A small self-supervised image encoder, trained from scratch: norm rmsnorm, activation gelu.
Rows from expert 5 of block 3, named by matrix and row number. Rows with one number belong to one neuron. Each number is 128 + 32 x the weight over the matrix's rms, rounded and kept within 0 to 255. All counts start at 0. Numbers have three digits each.
# up: expert up (model.blocks.3.mlp.up, 8x384x384), inputs 220-274
# down: expert down (model.blocks.3.mlp.down, 8x384x384, transposed), outputs 220-274
up.204:125081152080095058097134181102094209203170139070152089124096130134139145089161116132147200119143050086069077091118143161093120122202134198072156190127130169132128100
down.204:160107101108127121130118118089075141159094071048164125108197188142060152163118084122089067052164105081176126149171144165075116164106188134073091115129146086111140185
up.205:133190190113161157132145109115174133163128142102103128180065124119105076138111160202179119170082069111074106190052097139160119134160109108099092156115149142090098114
down.205:103051084152138114058113133059091145132064126146131069129166131136137150135089143116177080093213121105148083122125131141110149121132107123081122194085060088148103100
up.206:111150136117146094102063071086145104111113086133140159177082185135107125136116136142129126114112156089134150121131125135165139109156109129185127123142089113164112138
down.206:143141133187127152169150092163119160130117111128170089145112118089105161080133088130200122179126153102185137162087103132123140143130149125112097094084133101106141142
up.207:184122133167123140103112130144043184092110108085123203143105152072144132121128125108105083134113154190141179099073068124108154101120127138136133115173089077129148154
down.207:061111149091132190128171108163132115198146155139119116130193120026095165100148107133147139135172127136110141112095177172155135133176128131063110216073115154083150190
up.208:127168218100168099087069138138171143096123132162153105105085125128121109117122153141128095100158056132124143128182102162144166089111112160157159137048112107127148179
down.208:103116097096179105152171114105145066215082144095205149085101125105132088111171143085090175083100170127130145114117173113111151126144121154107131108192118073118128078
up.209:142163106131095093129109145117091143095124126106116098125136111133150128136115129126120148136161124132132138140136132147120113125106099124133103137124146137101110090
down.209:110149100107129139104103135127095112096159131111109114123124117118091116172146169145125150172119195146157103154116169112096111144118113175119161130113144127111135139
up.210:204096183123135116166094104060089102194111161107151156102150152156105183108142183164166081136153113150064194146180185107095116121152093115152149068161162057216189108
down.210:210113106092181103110051201141145146124132191207107084090115154153115189100193108145179221063158142110146129086097148163183193107129193153110093167174160102111118123
up.211:138085111088087100108141144144138140079107151133134120190137161161158051098164169151107109112157124130103112197164097120117175145153140116161102155108197174113145147
down.211:032147133106140118130091108101104135137108118117108094114170148081121095110113140136094091101165145147148157069121104128142163085166116108175143117073153087140133157
up.212:139116159129118118129136096120136135090159117127146154139136122144101131155135145137116139162125114135163133129119128146117158128114121115126131120153119105140140137
down.212:134138109141138111133107141096133157112104124099131152130119153142135141133135140144139115137107147125137127136154119120113152140112147107136134147135135123121125134
up.213:131069215150097113167135121132130165138140207119141147120071110107186160151090173067172130077130042095120080068136149133121068126110162135095138104086093162115128125
down.213:096105107148162144158132148103135113150108109076066086116089089126160116052107174167177094102114164112115156142111111113116087108153105172098132110126103117123162148
up.214:108117108145124149126143121143120110118131086112127128119117146128141116118113128154146131168174145129139162122146137138121143107123112107096106153119116205119119113
down.214:134148085142135135165100143111149117117122141113150126135150128108129129128102145136153154140112151127135129120159135141130097105087154126149175124115147125123086107
up.215:033115055115130134124104142109110175083091159122154128080173151078176103083099091189230155126125122093080085151072113136149165116145124078106144063154165090027109149
down.215:115149112213162200156114161100121228139144175145111105120106108150127050234127109130122206153104173150134107085130156159211123097138131082202087108121071134156149073
up.216:103131170186101075152118164114057161081141116167151103131159094132104127158158117146114142142145137114122122155133091147131111145133119121128133155182108134129165154
down.216:122129118109107145131065069095161121137157108155084187101179090144102101146160138151130101118152118154050131142085134117073092156180122150130131120122127111151166131
up.217:123129147125111130132112103134146122143121111093138110135145131137136100141153135106135109159122151109164132102131128107094123096135156135123145124101121117133130134
down.217:126145138139109131129128106117131140128123124103119146134120131143142123122112131136145122132124136147125110141130153099119145116103148120160153140114118123113159121
up.218:135097165202111080123115108173125131130086127139138067039177186097113086104128205076133134175149112097145139138108127181083148082064183153046140157129118087152166075
down.218:115147147149113133145148148040101125181121109134155139147102096167165132126126067115101125161082135160184142121111136157142083165095126144155146093088168126180065115
up.219:152121136115095119140126115097096137151130116136157121104157148099154123072107126169112131120127113187124147082111135137099129172127154144128101089175123117180089101
down.219:128132129112097094127130148116120122114093132128090168105138139131147092137171145123161149136121154131133076135129095131183112091124110133109105128126135093106144110
up.220:135128138129135126122123127144125100109093163151130144134115102132129140138128136103145137112088103140127116136081153156112108131133115144111109099179160172127123127
down.220:099129133099128127112147150108123120120138104163128130070171108155122130146167122146116125104100115140102093171088121147139129127095151132155102139139123144130084140
up.221:144180092145079170175040099149090123104172159214167137144119150125092126125114102101151113172110132102143074132099085171126070147126121159113145131058123177154147192
down.221:158147174123156145102112128117128137067131151120125146127085155139094161154103155096123167129103151083131145142153104193159147140109178143183124113117153138094093094
up.222:149114152121153157114141095142091129162084076133117074151145083088098155150153118145108113132107120078124165140128112214121183170037141161148172156129158079117134170
down.222:070181138103127155182067144098080131067096107167142121145177127131113184114086164031173100128154102165133088167212129119078148100099077133131139127183172000213136106
up.223:160109161122179110119112108125183058159132130119073125186171088104108159141127127139121142089097171119155097173166088124105178090120099105109168146142141153164170056
down.223:149123134093128109144181128145140201148140099127104167135096180129148166125128132113143098118083240154154138141189155128147122127164136103073147109081117117087149132
up.224:098139113125171105172133128115175151103140144118134114064142135109120136131118161130150175140165148166069152090181157081129093123152120163124139107115162088127113140
down.224:099097168110156128133135179098122086081130128130174159123122127135117082091131101127139164142166139126101060129122105162112121084140092094071110131130101173102140054
up.225:162141118123135131101129124135099148138096083130137119079129128082149117119167120094128145119109133125074108092103156140098146061141140165176127137104125113153145123
down.225:119157134122084141097146116123109111137141133154171158109112111149139115151113125102100092137119096132133120133101114126144147142144135135135111114110135159145120130
up.226:153127113140124115140088139144115090122146115140107138102130073139166097101125123127184094102154135088116116136152150117135121124100107138101147110106110101141153085
down.226:148128161090145140114139135099119106132073122149126173127102117118144138106112146133143110129117111119127118116112126096122132130103143107117155132150104183136153132
up.227:101134100060116127101157175159140137105092192165120132145086189117136125163122152162168144074136106188153156114127152083142115091076144101061113095166075176163124193
down.227:170086113097154108107105128141078084106114031146139154166147084122118085122119028155099102199137105090110107121119095145187102146129155104115137173112069110078101137
up.228:218089141143242071091119118124131158167127097104146085148106067189124153084140071174112126100081071184136152138188135171107136118129052148089135097112158146147148104
down.228:100160078172121154144148136125144174110088029143138102128124110156126077139105237068127149094128156095155144082123109113124092110068168143176106133177086114171147147
up.229:113174129141148134114130124183145134144085094153124159139134127130141130106142122153113157148115081138086114168140087117114170149082109111115090127123136134090116129
down.229:119124120129181173122132144167132134141132151144164098151144140103128130113164115123146156143094138141127122113173090184145096139095124134106143097141141111122116105
up.230:176180110165106106120166130167170127106158089137079120116110067117135145182158081146165125131125142145132100118177118063140089129102119126138152126082141147140125135
down.230:121182112074111116139098100161158143109132127103164123131135125123104145124103162143146104090151156098130102142126138135148165099170077106121097124128059158106171117
up.231:145112126131106162129112142136119115139102127166119101139123136123125103105129121138129113146128132121111162144112153128133133140129122149149105137114138133123136130
down.231:122113135139160127132111151118129118137134139161124126107123146112120107113117114128126141130159120104145136142127104149134116099119140113120143139111129134128140149
up.232:116088127123146121098104146105099095129132128155180109186138105088071115091098135098091129162055164178074091229107113087128181060054123138124167173082136147120120088
down.232:119152149096090115067105083101078175074108159113106058158118097124133126074118158142110065133098116114144074135127130179127133104125085137107119064155135109107139095
up.233:125133113139145126117111147143109156144144125145133138115094157109124137114142115123123111144133156136115129133122127151144157126134140102138117132128150136113117150
down.233:128120126108107128137123116141111117130114171152123114152125115103156136115111127116103114136137134137167124136122121139120167109135129121148114113128138119136142132
up.234:098162121145102145101169125170134113121097104142167083107119128101126136093119115145121139111135123113121144152115149110118103124104152119069108139162153138089102167
down.234:134064140115101095113083148116168124139143148112124176122137113118094137169175107123121095149159144122112121115100121165114132137102150092126122139155141140155132112
up.235:132147130099089120119139076115113105148154129129095076110188158141128101129094126080101079132070102153118093105101074087149145117172124128091109139110106130154129128
down.235:131101106152150082140157132168126148126032133168136155184137120121203055085111117157112124126129155087128115124123204124106133142116188077107177151117149152111143114
up.236:093169166091116117114104092135130139103114134125117146074144082136079076102097109106104130080120103086139109133173109133111082140138133150143160157110168112113116112
down.236:115109087128124122123079135125159101150160123132109163101110144129144123147151117104130131101112171106153136108140117167154122089134131122098124150147155101144103144
up.237:132193083126090138098129100151107149138121116165154126154095127112153180109182198142217171184143107178101162076049062107151117144157143070050141114158084057036121054
down.237:085103138096154162179154097177118132122077146123201143154154136164127147052143112063147127133119095215159148172185154177114176183053175179060158109193092162116177130
up.238:107154119125172132094098092073132075071145119109054132114109132122135151066089200147109085077060111134087143132082104127143148092208145126118112090073160085080161206
down.238:105122199117164181169153156094079078221159127157189183182173105053139070175207118139127124148151080105172178102177073185131096134100133155060129110056092092069062116
up.239:080170132113096069152105127103100104158114123126168126137149128129094114115129124182103118111115125080114157125086148098125108079139084100145128125087092168167168154
down.239:136097081169147138175129111126101087060078086067079123118099105091201133099073058113171113168125132064109116107112155162149145146149104123115120111174111085077077119
up.240:152083086168080058119088175109097129107114100170124062176164166129127133162114149124122056106148119105122132080103087232183093140082173078113169154091177132111152069
down.240:133130056118149142144103111114073105154162166072165148100141154155118066138146108150151173102111139098164057127117129061146114168223132097051134129155174163154073106
up.241:135105103119153151131124113162103127123145132144139119117114141118117107152128112144165159134141125123111141139144129142132123122104108117084136159145101137153125140
down.241:126133112114124130118148119149123103135109162149127133132133123133121128124118115146126135134160123148141124128128125112145159144153172137117132129131124146126111120
up.242:119117099147145133099169149173114171023130146067108154074094099068169168089092204163191152093092122156050145123162129159034125175042114107095117125182093125118114154
down.242:125135146180124116074066125110145137117150134098114148124172173102180200128161099105140095074154196054115144174117139141094106123156163117104157145128115172111133142
up.243:123139121120127134125119125123127141115124121124132135139116118129129124129140121126132113131110126134140122117133129115121129140151118134121126128123131130126131128
down.243:146146119126135126129135137117128129148118132140123137123127110131113129130112131143132122131149141137124128148129142122139120120126141107128118136127131118119120121
up.244:150172072124058060130162126168143157207103131052113118140057151148156126132181065090105158093146205096173162183149148130137122170147111137134126137146170184110166110
down.244:134140154161117151142104094142183120079112122153127117136112134124092167129069186114073193133140150153135114149150104157109150182173117099156138180147127103150128136
up.245:087000190114126079200108166137135093131121114078113118138148112111088189141139158107136162121105113135175124126091169153073102131194127162110140182152176151101162134
down.245:111136115114155111121161173067140115149169131133131103070141046120129178128132169106177119135172125129180083115195117130143151201100164126140155197132165160125061169
up.246:107123119170156157127157139104077151158077142120082115179117162156111119169138126120081110137146129143105158146212118117177089091122140142121099143115111172139112139
down.246:157161059160108121099132114118160124115136133103153159118120113115143166093119138147131135134104150195134124129128157195107123109115153154162080063084147129131132093
up.247:089057106142141103167135122079109133175148097113066142101114064135123118199131129173130121114109179066075135168146137164170087198116171215124132140130112190107121108
down.247:170131070144072073051111112051152168136138133124127149126108127170070171211127062174147126144176144160164153148141131103061094116113137116178101098157119105120166134
up.248:158191068138102095126045163144133062111100116104127132143096100132155130081098148111099128153110060144109122049119117064098129108062174139122114076155194155185108157
down.248:152092093165098126141110117128149154167131112072085145185155108165100128085136156139171130112118125093122174182122085162098085165174144097100093110114138151145161149
up.249:127133111130117139138130117146124128146126160126120143145122118117110142136101117124105127122112136150128130136103150137128138147157139127122131125108136136132122149
down.249:114145137119138125144129137142114113131116138138116147133125130126131117098125100151140126137129103132137115149131113121124162138119158128102123116170118154121119141
up.250:166125091144201169125109154234126145154177194061174056143147161113095085161062149066165164162159142094095101058148097140122110134149175116153161090071145054099082132
down.250:122136188095100078148151157092122149220104144163128170079171111097169155138149080147094105133178148163170155184160146066121148117147132098097181095080147124087172118
up.251:097103132155115133121126150117125134128160099096123131107087121119138117105123110137103122164141117133104132146137133170102124155140119142122140105116122116134138146
down.251:129106151113167143106160131113154121097123137136106105150109127117154153121114109120133131105125132136128096120129116125139150121131133102145143136111117162132115118
up.252:120076120157097141135179158133185152142126111143170096109113160124120113143089144142120141130091118147088123151169104143114140131144153099162120145132153173175098113
down.252:127127095159171166129153104133146085172137114081135120136127096124098108166124127107194165133140122117118161110095102083099093162084162110099168113104145133141155165
up.253:108184177139163162162159157124131090126129082116051054093158107171150112102148135156126163116096121151144165079132076148124107129084150117192110081134176157167127111
down.253:093115096148167139068112096125053174167043119141169142130141134164156143134169123147156129133135157128146163194148177158139145112174133089103105140117077110101103095
up.254:150125124116130142112108130149124106137108125143110139148136127120114117120140126127123113125140145116114139099132146120116111138126143155132138112123110115145147137
down.254:127116144104121122131118120126127133107142112118113113108126106123138142138119121125105135120106117155149140111124118147118129138136114126120139130100138115138094112
up.255:074126135147148117140141139100103116183137177087155119169133153077111139141138106090088158174092104102135066139067143177052144132179080139166183140112093125115103084
down.255:123065078230086106255066145106152124082117105172098122090159102105081171183182232147110131174175136142100168112078166115128117123097201153130125084092150154077089156
up.256:118157127098151098089162131108171137130160177097115080164137196149088135160118106136175174147182151049152072098132142117184069090218117131106173136162061077093146097
down.256:088107121063146130217150104132203136081113114119112145118131098128094129107178146055145088123120097122151076181154087174044086073113135099177081127126081120072128143
up.257:203112115159124143092119126126174098108171123132127136049121124128117188111126126155152181131072159067120127151071187179142058084108051101140108139121077171091132096
down.257:174106101119110150149127117114140164136151128099084168177096116171150076176171203157185126168113157138075186167145153134085132095110096122181186060124034105132198113
up.258:179120111179086108199154125131146097092225169178158232131149093129173167098153163144095156160144165096000092168103087140146186123061150149112128131086168124127188093
down.258:207125171103115169122113108125155153175085094122145145193104154158160147107151140193205034126194081118094124085136080076159096145167142099160064148187074080063125139
up.259:128108067125119083076144092223165123126159113079081143169137000105131109141094129093114188135075139173087163173144090035143168108088144057155115138167147091127146144
down.259:142165166170043096117149164094175175121169106114153146107152139125110081146124057188215126158139133087141146094214228145193110137145174130134155106083104117183156096
up.260:159099124101148112190181106103127095199158142049087114063077103168117171178116060094106166128107059158092164170142111118073105126062140076108221100212119173135063100
down.260:114183177131123106119158118118136129177165099157158109099111133188137135120083132037129082122155163147097138122128117157081130126140043190109067087078077111137099126
up.261:183139131094137125135187149148126156152117135134084132082128090140094168074138025160119126127066123094109112146169139132104126091146145121168144171091115131085152159
down.261:100136114132182157120106148106089126103144130105124157140131098075139108165086098125224094115175127144091118080138124084072111118128154165131127140141086085104122181
up.262:127101111176113133152109126157151105109132070110111106109138151143124161141162139147080094205170157113089169120163151118132145111171113099144113081133101135172104136
down.262:115129114133152124080166128173073157127097175128071153169089164121184060157104135204110132113120144153178090127205102115155120133127229131106126160164079147163146078
up.263:122112137135131158142093113101101132125101123134137101114146152139160118171156140132162136145138160160153102131108155123103149094120123132118094119125165119145138150
down.263:113056136131145119090115094128152138170096109142116109151154139150125124114114115130162152149154103133124141140165140112098117185116135130099149148109118119112116126
up.264:154095140187195114097165136079134166094077082085098086141120163134095204077057122104187153171144212102072095153115128116029136198162199130146137119154170096068157177
down.264:089161122120136174119178168220129128153114120192091110118129088099169086148076100086055124177093201121082068171085198124128096125098120057216126163042140158115192071
up.265:134127117154121143141137073163187096080117115194110173092181065100116131144164079175137113136115105114128123132164196168090070107126099086146149132069163138191078085
down.265:143173100103145072074164206100096188172169098117148129160141168129108101125121154091103131126148059151118123142115138174070121124109118178128141087079073157153169100
up.266:109131180067160092120168152093166120103087114093126115136146025124120069105159085167117108112059061147071050178192156136161176149133101160042130100148157173071176095
down.266:165052103149177112119219149206195070058064136189121092122127168096152129104150111165095106090140102084107149037181158084119141108062080136163110096092122153120164077
up.267:168095115107126148119147133132147082135129142139140144096058126123131114130089108165107109149162127097111109148107100143126126095096135145126209071152140171122135121
down.267:121188151102059139116143134154101104140099087126146103109114109149149131142131180134101141191166132154153096142116123145151073142162123170140126154121109139102099110
up.268:094132070163110120106106122061105103079127138162105143132110116142205089127113071132180143157176128121152089192077066084137124125121136170077123110117098131128087054
down.268:117185110117141207178095093161018163101082119115134138111189119169170125141165133116120122128166136148136125118073185143145084117155113123105091144155206130099136147
up.269:060066162171113104139157139113082126117092138130099052220180157151145161159090167071130097168140156141110113115105102110107180184097104180135126090099098021111136103
down.269:198141107128111133177086132136095083129132146123112068104145140138154102111131123169157133174132133051180124106065101106137130167095055083125177180061154119123132125
up.270:169163196167096164177081125094097171134191109076156119160149146157085170108130145168102151074115131110161104153164160144129142146042142144169088103209140122145158219
down.270:145148100102123053157174154062179064212162064150164106106145090171101229105149160108145078083140087149155227144127099124048092102108083118052122167091120182103171124
up.271:109160153164061097128129116080142135160122075120138110174100136131153104168129168117113186165119143116163140216150132136127103052120162180087054135138083135128186130
down.271:126154088091126158158147126144145127100121178073105108118113131155119106119134171109172150143131129118108092107116108164135084119119131094107157137097073149171141151
up.272:105111116117127053192121156148119119098179086153070155133156112151158088106091153088098161185206153142155103097225178095134134184111105150129091151162061093087111157
down.272:151139186127110142122131098131121107165168113081101104118115118090103170163094163145153176125132173116107122075142129112117096119131135050119165151143177115142129116
up.273:152088145136115136101112139102118085183122124128152107121123135112102138124120136134090163102083133108117131127161172145119099113120121074124077103128123090128113160
down.273:136107130116140100180130131126130115122142113143144114134124150061138109160161169116070107133077127108171157127110113199118114100133128125130123130187166154115109142
up.274:135087093106111112102141086110114157112093072175094138074111149112128101128105155093153164060093093118108134168147122137137152151089100087127143127031137121193147089
down.274:124135102153124127146142130107145090122144132155058099132117121114139125085143158058181096124168138114124112141090102084125128123127131126138102092096118168097192153
up.275:120108107121088138148139110119134151122117123120104139133131142136130126120128125115104153137101105101097147136128113113130131115142136124135134135115141132094118118
down.275:142121136138148121097136119095151145105137137132101135112136124147146134135146112137127113124120114135148127144122111114123106104137113125135126121149107139127134145
up.276:133154108163071127133116141076107182107049115148079111104138112132141105085145135164142089156111114132151082157152148130171118124148110144176154112091141166081119089
down.276:145102092098096159124183099160123134096156132121148154136132125080115094123169139080064129143127093126106091112173108169172124116141095139104143143178183092121130155
up.277:148139123107154130104140130133129144139116091113112142120146129134127111123149134143149129154082108155137142116125137130128163161092107138119151117109141147152090121
down.277:127113152154164139175121138120076120141136162105072110131130138128118142108157146130147107121146152148121102121122110132140115088129169108114107147114087097159114128
up.278:107136135139097134102115121128148137115158095113116128131118117120129145105118124126138125140126132101152140148128143085148129141140116112113139120102127144083099116
down.278:119163100160146143139138134141142101157124107136112132137169135139122138105120091126154153129126143133107155139129093111157168110099147142114150161115116107119163151
up.279:098115080116151140100121141098092137142139179171140185147115130152141154165176119091165103122145061064092164114168116138120104136033114131134098200124075150111175093
down.279:085095137113131108188154131137115105141103146204130086159143127109122186155096161133108120085111093176133112151177129110101101126152125101113100108144114096084099143
up.280:063146104192141099130145076118140133061116146092145093097169143113113175174167121099147155119118122162102193160136111152098157179167154134077097100124105154204054134
down.280:119076125181158096173063164204121125134197140159074098071128147152167150101104132070151148149123183170103120142161123138074181130088113155110097162125194075018131171
up.281:108089122124119057173186194165180138138085200086160140083096239103087187219117103200134064151179117153130112137148146140102139102128127072108052153139201142101100169
down.281:167108092115140184093094146131137113151145131168102187123100163092154059145135114117134151122072104154113099120082133093132142075108065090129206130103160150065082147
up.282:184112114123148091144140157097118147114130128136142074121180121090155119156135111123143157127083093125117171124076103164087106150092101108147168140132131074180109093
down.282:153126098133207113121101124125109133091092121147109204167096075157187124069131152171081107128106145134207087147129112146140109094116125162140124137096149123123124100
up.283:125118134132122118125126110139135115138141118137143137139135139110120123133115134114120099165150102123111132124133117116111131147127125117133124142118132144135156126
down.283:134104149133124129153107138085121136127116148125119133136139128160145123117130130147137124110152152134133132155143131113121118133148120138159146128151143131123147123
up.284:235139131161167173191171097095092103185151105053132075100169117099125142185119108148087148122083146121151107063205173084112152098125164122064135107169170154142168179
down.284:077113136212148085102157247094099100123076120222150131137051104117111169109111115149144115127132148166159117193060096131128178140217126124132213155069115115191114138
up.285:133096096168122175109109162088186074136110055212193146111144119132111145127139096167102135094091112152126151097131102094142122129148118106100116136092103113112112155
down.285:100102116122154055133146144122067151064085143101112112140178116139150104117113124147145134157186183127122144163146066100124118211123149146106123108098140193140157143
up.286:128170121187108084098118126135118155105144125159152123130112131081138144122168145181097115118127133136107135126147140154110140147144107154154151114082133139126166136
down.286:122107072189099083125113120149095119117099158152174070071164122144126179133099161077141163084133123181156136088126095144096118144110122167102121077101088123103131150
up.287:079143055140166055114196101126107103172093130124180076128070057198172122146122131218126127099139124080197137089195104155175070178185119097176119090119191148140100123
down.287:122097208204152110172063172167154086141152092121145181126118124109109150108051088132107135160173135168084199181106129079116111114102115145129051138173148109145176183
up.288:091187062133094094148157113151089135148114144137178185118107110069167153145161181111088161100110078062076093142146046130152183158101118108114147133174104097100143097
down.288:124139117109082122078054159126101103091170145155094094176139153080149130196132133183125188168147175122190139174107136162165156133129145151097145204092123154120110147
up.289:098134128147140139188094132101042055162119135063150142163116168168135133184147143092116136177130172050139143137128148151099152112147147107122061064197118162084115128
down.289:148089173229128224119169148085187079112105105130136058153130101133077098123188115139122121255096161083103105148190120122121151039151120150109069249088166151133196177
up.290:154207082143105099148132153157134065146018162158129107128030101155128121140057102127061147157075130113145173173113064100209116086197170118116144126153183159120145126
down.290:098033152133080167108056082031124148096131129183143125086145123114080100147069132116102140126057091117115086124118129112112076113087103090106127142145108116194103137
up.291:163108118129102119153095124112172136151147059188127153118166136089143054113119141169089129157187150112184116174143155094164165102152192115128164110123111113130123137
down.291:129136089147117178145140187080084156098144163142166080110117181186111173144157092142117101094084153123162158095107148098119150079155064063128078095186115146123100132
up.292:169101105173096156184162096111129108133076098167099118129162085137107118218125071115134022141174121174088153129123162132156147152143103225064079113144044131166062145
down.292:063119127114176097078123096103079143143071036123108035147123216130122121056164138115132193171162167100122188089202088089093204084101110101124194127195121142128101216
up.293:185161135090062131154133158066089139099074129138123152176160204149107095181108172149040176157091079105121162127111150105130094053149164164126167105104068128123113159
down.293:120138112137147130095213089103146178105076038170153181144148148128097143096180077084100107138079103164146093118178100193093139136116147157186101126163150144120114125
up.294:166101164146139094097141145093147095139097105111168167099173063147127125124124164109128089095076071173084098127117105149136180118080158127064137131129120103097159132
down.294:086155105128170128186052144122135096129144180163138130132081173135118117100117169082132136116136153121081090148122121127095071117129122200165091097135085127187124112
up.295:122122145124123132129109124124119124123119131138147116134119129130142128107132141123138134141131113145124116135131122151114133139140140128116128121129104121130113134
down.295:141131133105123119144129121124126116117141124126123122131118145105134139124126143123132149129129122120118128125117126097107143140126122128120143121143131124151126131
up.296:111075151082123093142125095135137123157160177095129129094119125159126122120100113159173123098141062102086153114160143131132140172092097098144138118141133152121168151
down.296:107112147148124050178194142130168168143090095153154183133076135139197091132097174196164087174044119174153116146112154148135104165126135173130084147151142154113109139
up.297:104130136078105169133084051096167097110177137153154121114182170105096077154110102124122116097141172108147135134126108190168164128152116171113087196103154045153146103
down.297:193100194111111120115135181137125191148140179134127139093127104174128149191141126094142109073159169126105128127104162099147169091118130150072105203114104202135146190
up.298:139099134186129138185094082131176131125085143194147135118145174109112120133180048148255167096210138087104126161122185129119171126137139087122121117108172087042138099
down.298:072075161159090116156227123142145235059060171107166149115167092146134198089115180101116207094083189196098018058178184113120087141134163210181133145170117195162146120
up.299:150108079135170173138189125124116106088123077092132082148107095199153164162141112085086112138139056163109071137160026089138083181167059189115174108114180134109126128
down.299:141135115153236102168078158024124127100054009155107156106133026065137119083044121123159137152092183116144137130096111175101094113107119102096114141103127100044149112
up.300:156091067142143166164158036110135102117090095105216119129093054120133089127129103142083170146111125170157092104137160111125178148172096134192080164137144168111125094
down.300:113179081181169064130147206123139101141095153158086151137145094184094099100153130062161089092073126161128166157118083162120122138099148177029128112155100136107130127
up.301:115072162144105106254116159167115142178119165131091132077111117088184114049194123163096106123165143039183136149140151128164152087129163113190077141126135072126095111
down.301:091185176183161103148101129105120098178070086130130112169117153085139083135200063111174143165159108107115163103111131145136077005094054142100144130189122131083147180
up.302:107114168108119122083097119082080039088152091151144184119103113142122205157128098084134113133100154156113153215146123178059152102134118181086136121140136081120070113
down.302:162129094100114112169173073096075200147066108166119109111130064163125110158162088177135131113113080104009148165101107183107149116109089160154030065149145115210175101
up.303:174145132098128136141073150160090143139146122082167154084129122116121142113110126155162116132184126082124102108223087138131142120133124070121164098121123142173090130
down.303:129161113148110119083177140152148227144116129170081159156099168127137162140124132149194162113112095134089142119149170181125130090120125129136130099134115090186140119
up.304:106069155164085085118137178134110139151102082095137115085124156101113128176127076125159085124151111086132127064120095134107143100102110152140141126130163106164141135
down.304:190160084128146130138148160105140133116104143096160126080155159089142180097151080166083154142093128159135164176118124160140139103109123134163123128163116130122149126
up.305:131089175113122094156084113055141128130219105151067140178112146140174136087137147161147120064152088102069156098149114156176085147104103147173113169102128084154136069
down.305:147041113145130176111063157145121133125104136095181039114154105057108107174124096154130141163101131168163100118162134096148131187105184176146136152154152102132163121
up.306:146137088088137116107136080168050085175086185133086133218147174161099105128143064148079160079134122141129193173112044122162117081210147148201088118073139241151146122
down.306:139091107175130205168140139096143150119168122111069187159132109175128144169109132091103087148152107114118092098138220255111044120119084079089159126098052114080109089
up.307:094158179084159109094201200204183128108138123072099116098094140129083107167122152204149097140113050123172135121188158109145152124163130175108070136152126180090094104
down.307:086118115214085171081132102149163031166181124123151098074161186122150111088095123137093154106142255134071145060058151161122092109069148111109183078176155121124130107
up.308:136103083173185073123081147141124134051089145076122164088116135112190119082111139134125126164134119117158124120138115200106167132104123130083068141175097122163121079
down.308:114098150166150105177126136130099149181132106171124163144153107131122107123159128105172107205184188124156179135108090072123038153099129066205157130090126122167121119
up.309:138136135117109128123130139133118154124119107137130127146142108134127105129140114130133137119129134118128117133124131134137132119146132135125122116119122134130107145
down.309:115118122107132144124129122135117141137119146131120133140127131134126127132131134139157116117135123135136144141140125123130116141125142130120124143114118123134131122
up.310:077123165168136194104171079133145141134112101123120140143135141131163108108158106147162142136103135102145116110159051184107140090107136171130137107135179135116154181
down.310:115142089097128155145128130139083138103160182123091096198146105112125115127122095144111142152143088139111142107092122155090072119122151067129093165194074107158129135
up.311:123108144149128140136190191150072196025157079168128108083084158116094117156166116111114187084170132165064097162172165160168202094103206095149081163137123141138062156
down.311:098165104133150082119150092072076178166176098087096118110188190123130106109113124143130082116153198177170121182172075135187111151123154123122133185110126114175119056
up.312:140068140132089110145117204152146098107128155073087173104123196084139082130167146193140144080119144135121153179137120059163111153069111150124173144101103145091108119
down.312:152157141099114077091211200128136112079114080148201110182123123069120116143097094120043184103131089078155112131115091085116078142141135147091124144145121135117113147
up.313:143087127157098068154129138122151172160068195072103154143137104115090191121051108083205135100206199080173114171171123093153078146077105155142225143079140102093070088
down.313:150100159092061127167061119164134082136070114100145195124155086157130136143145111146158172129158085145115163078124104121100143171136130119099162147152159164104154201
up.314:117134130110119150141111182154091094121105131137144153110109138113120153117131163149170123160130117145101125119150109130108108121107161126151083121134100150130119149
down.314:145133144195149123089129126172141126104123146104088132159123120141164145107122117129134113145128104129119146143126132118125224128134119103084090115161105087088138150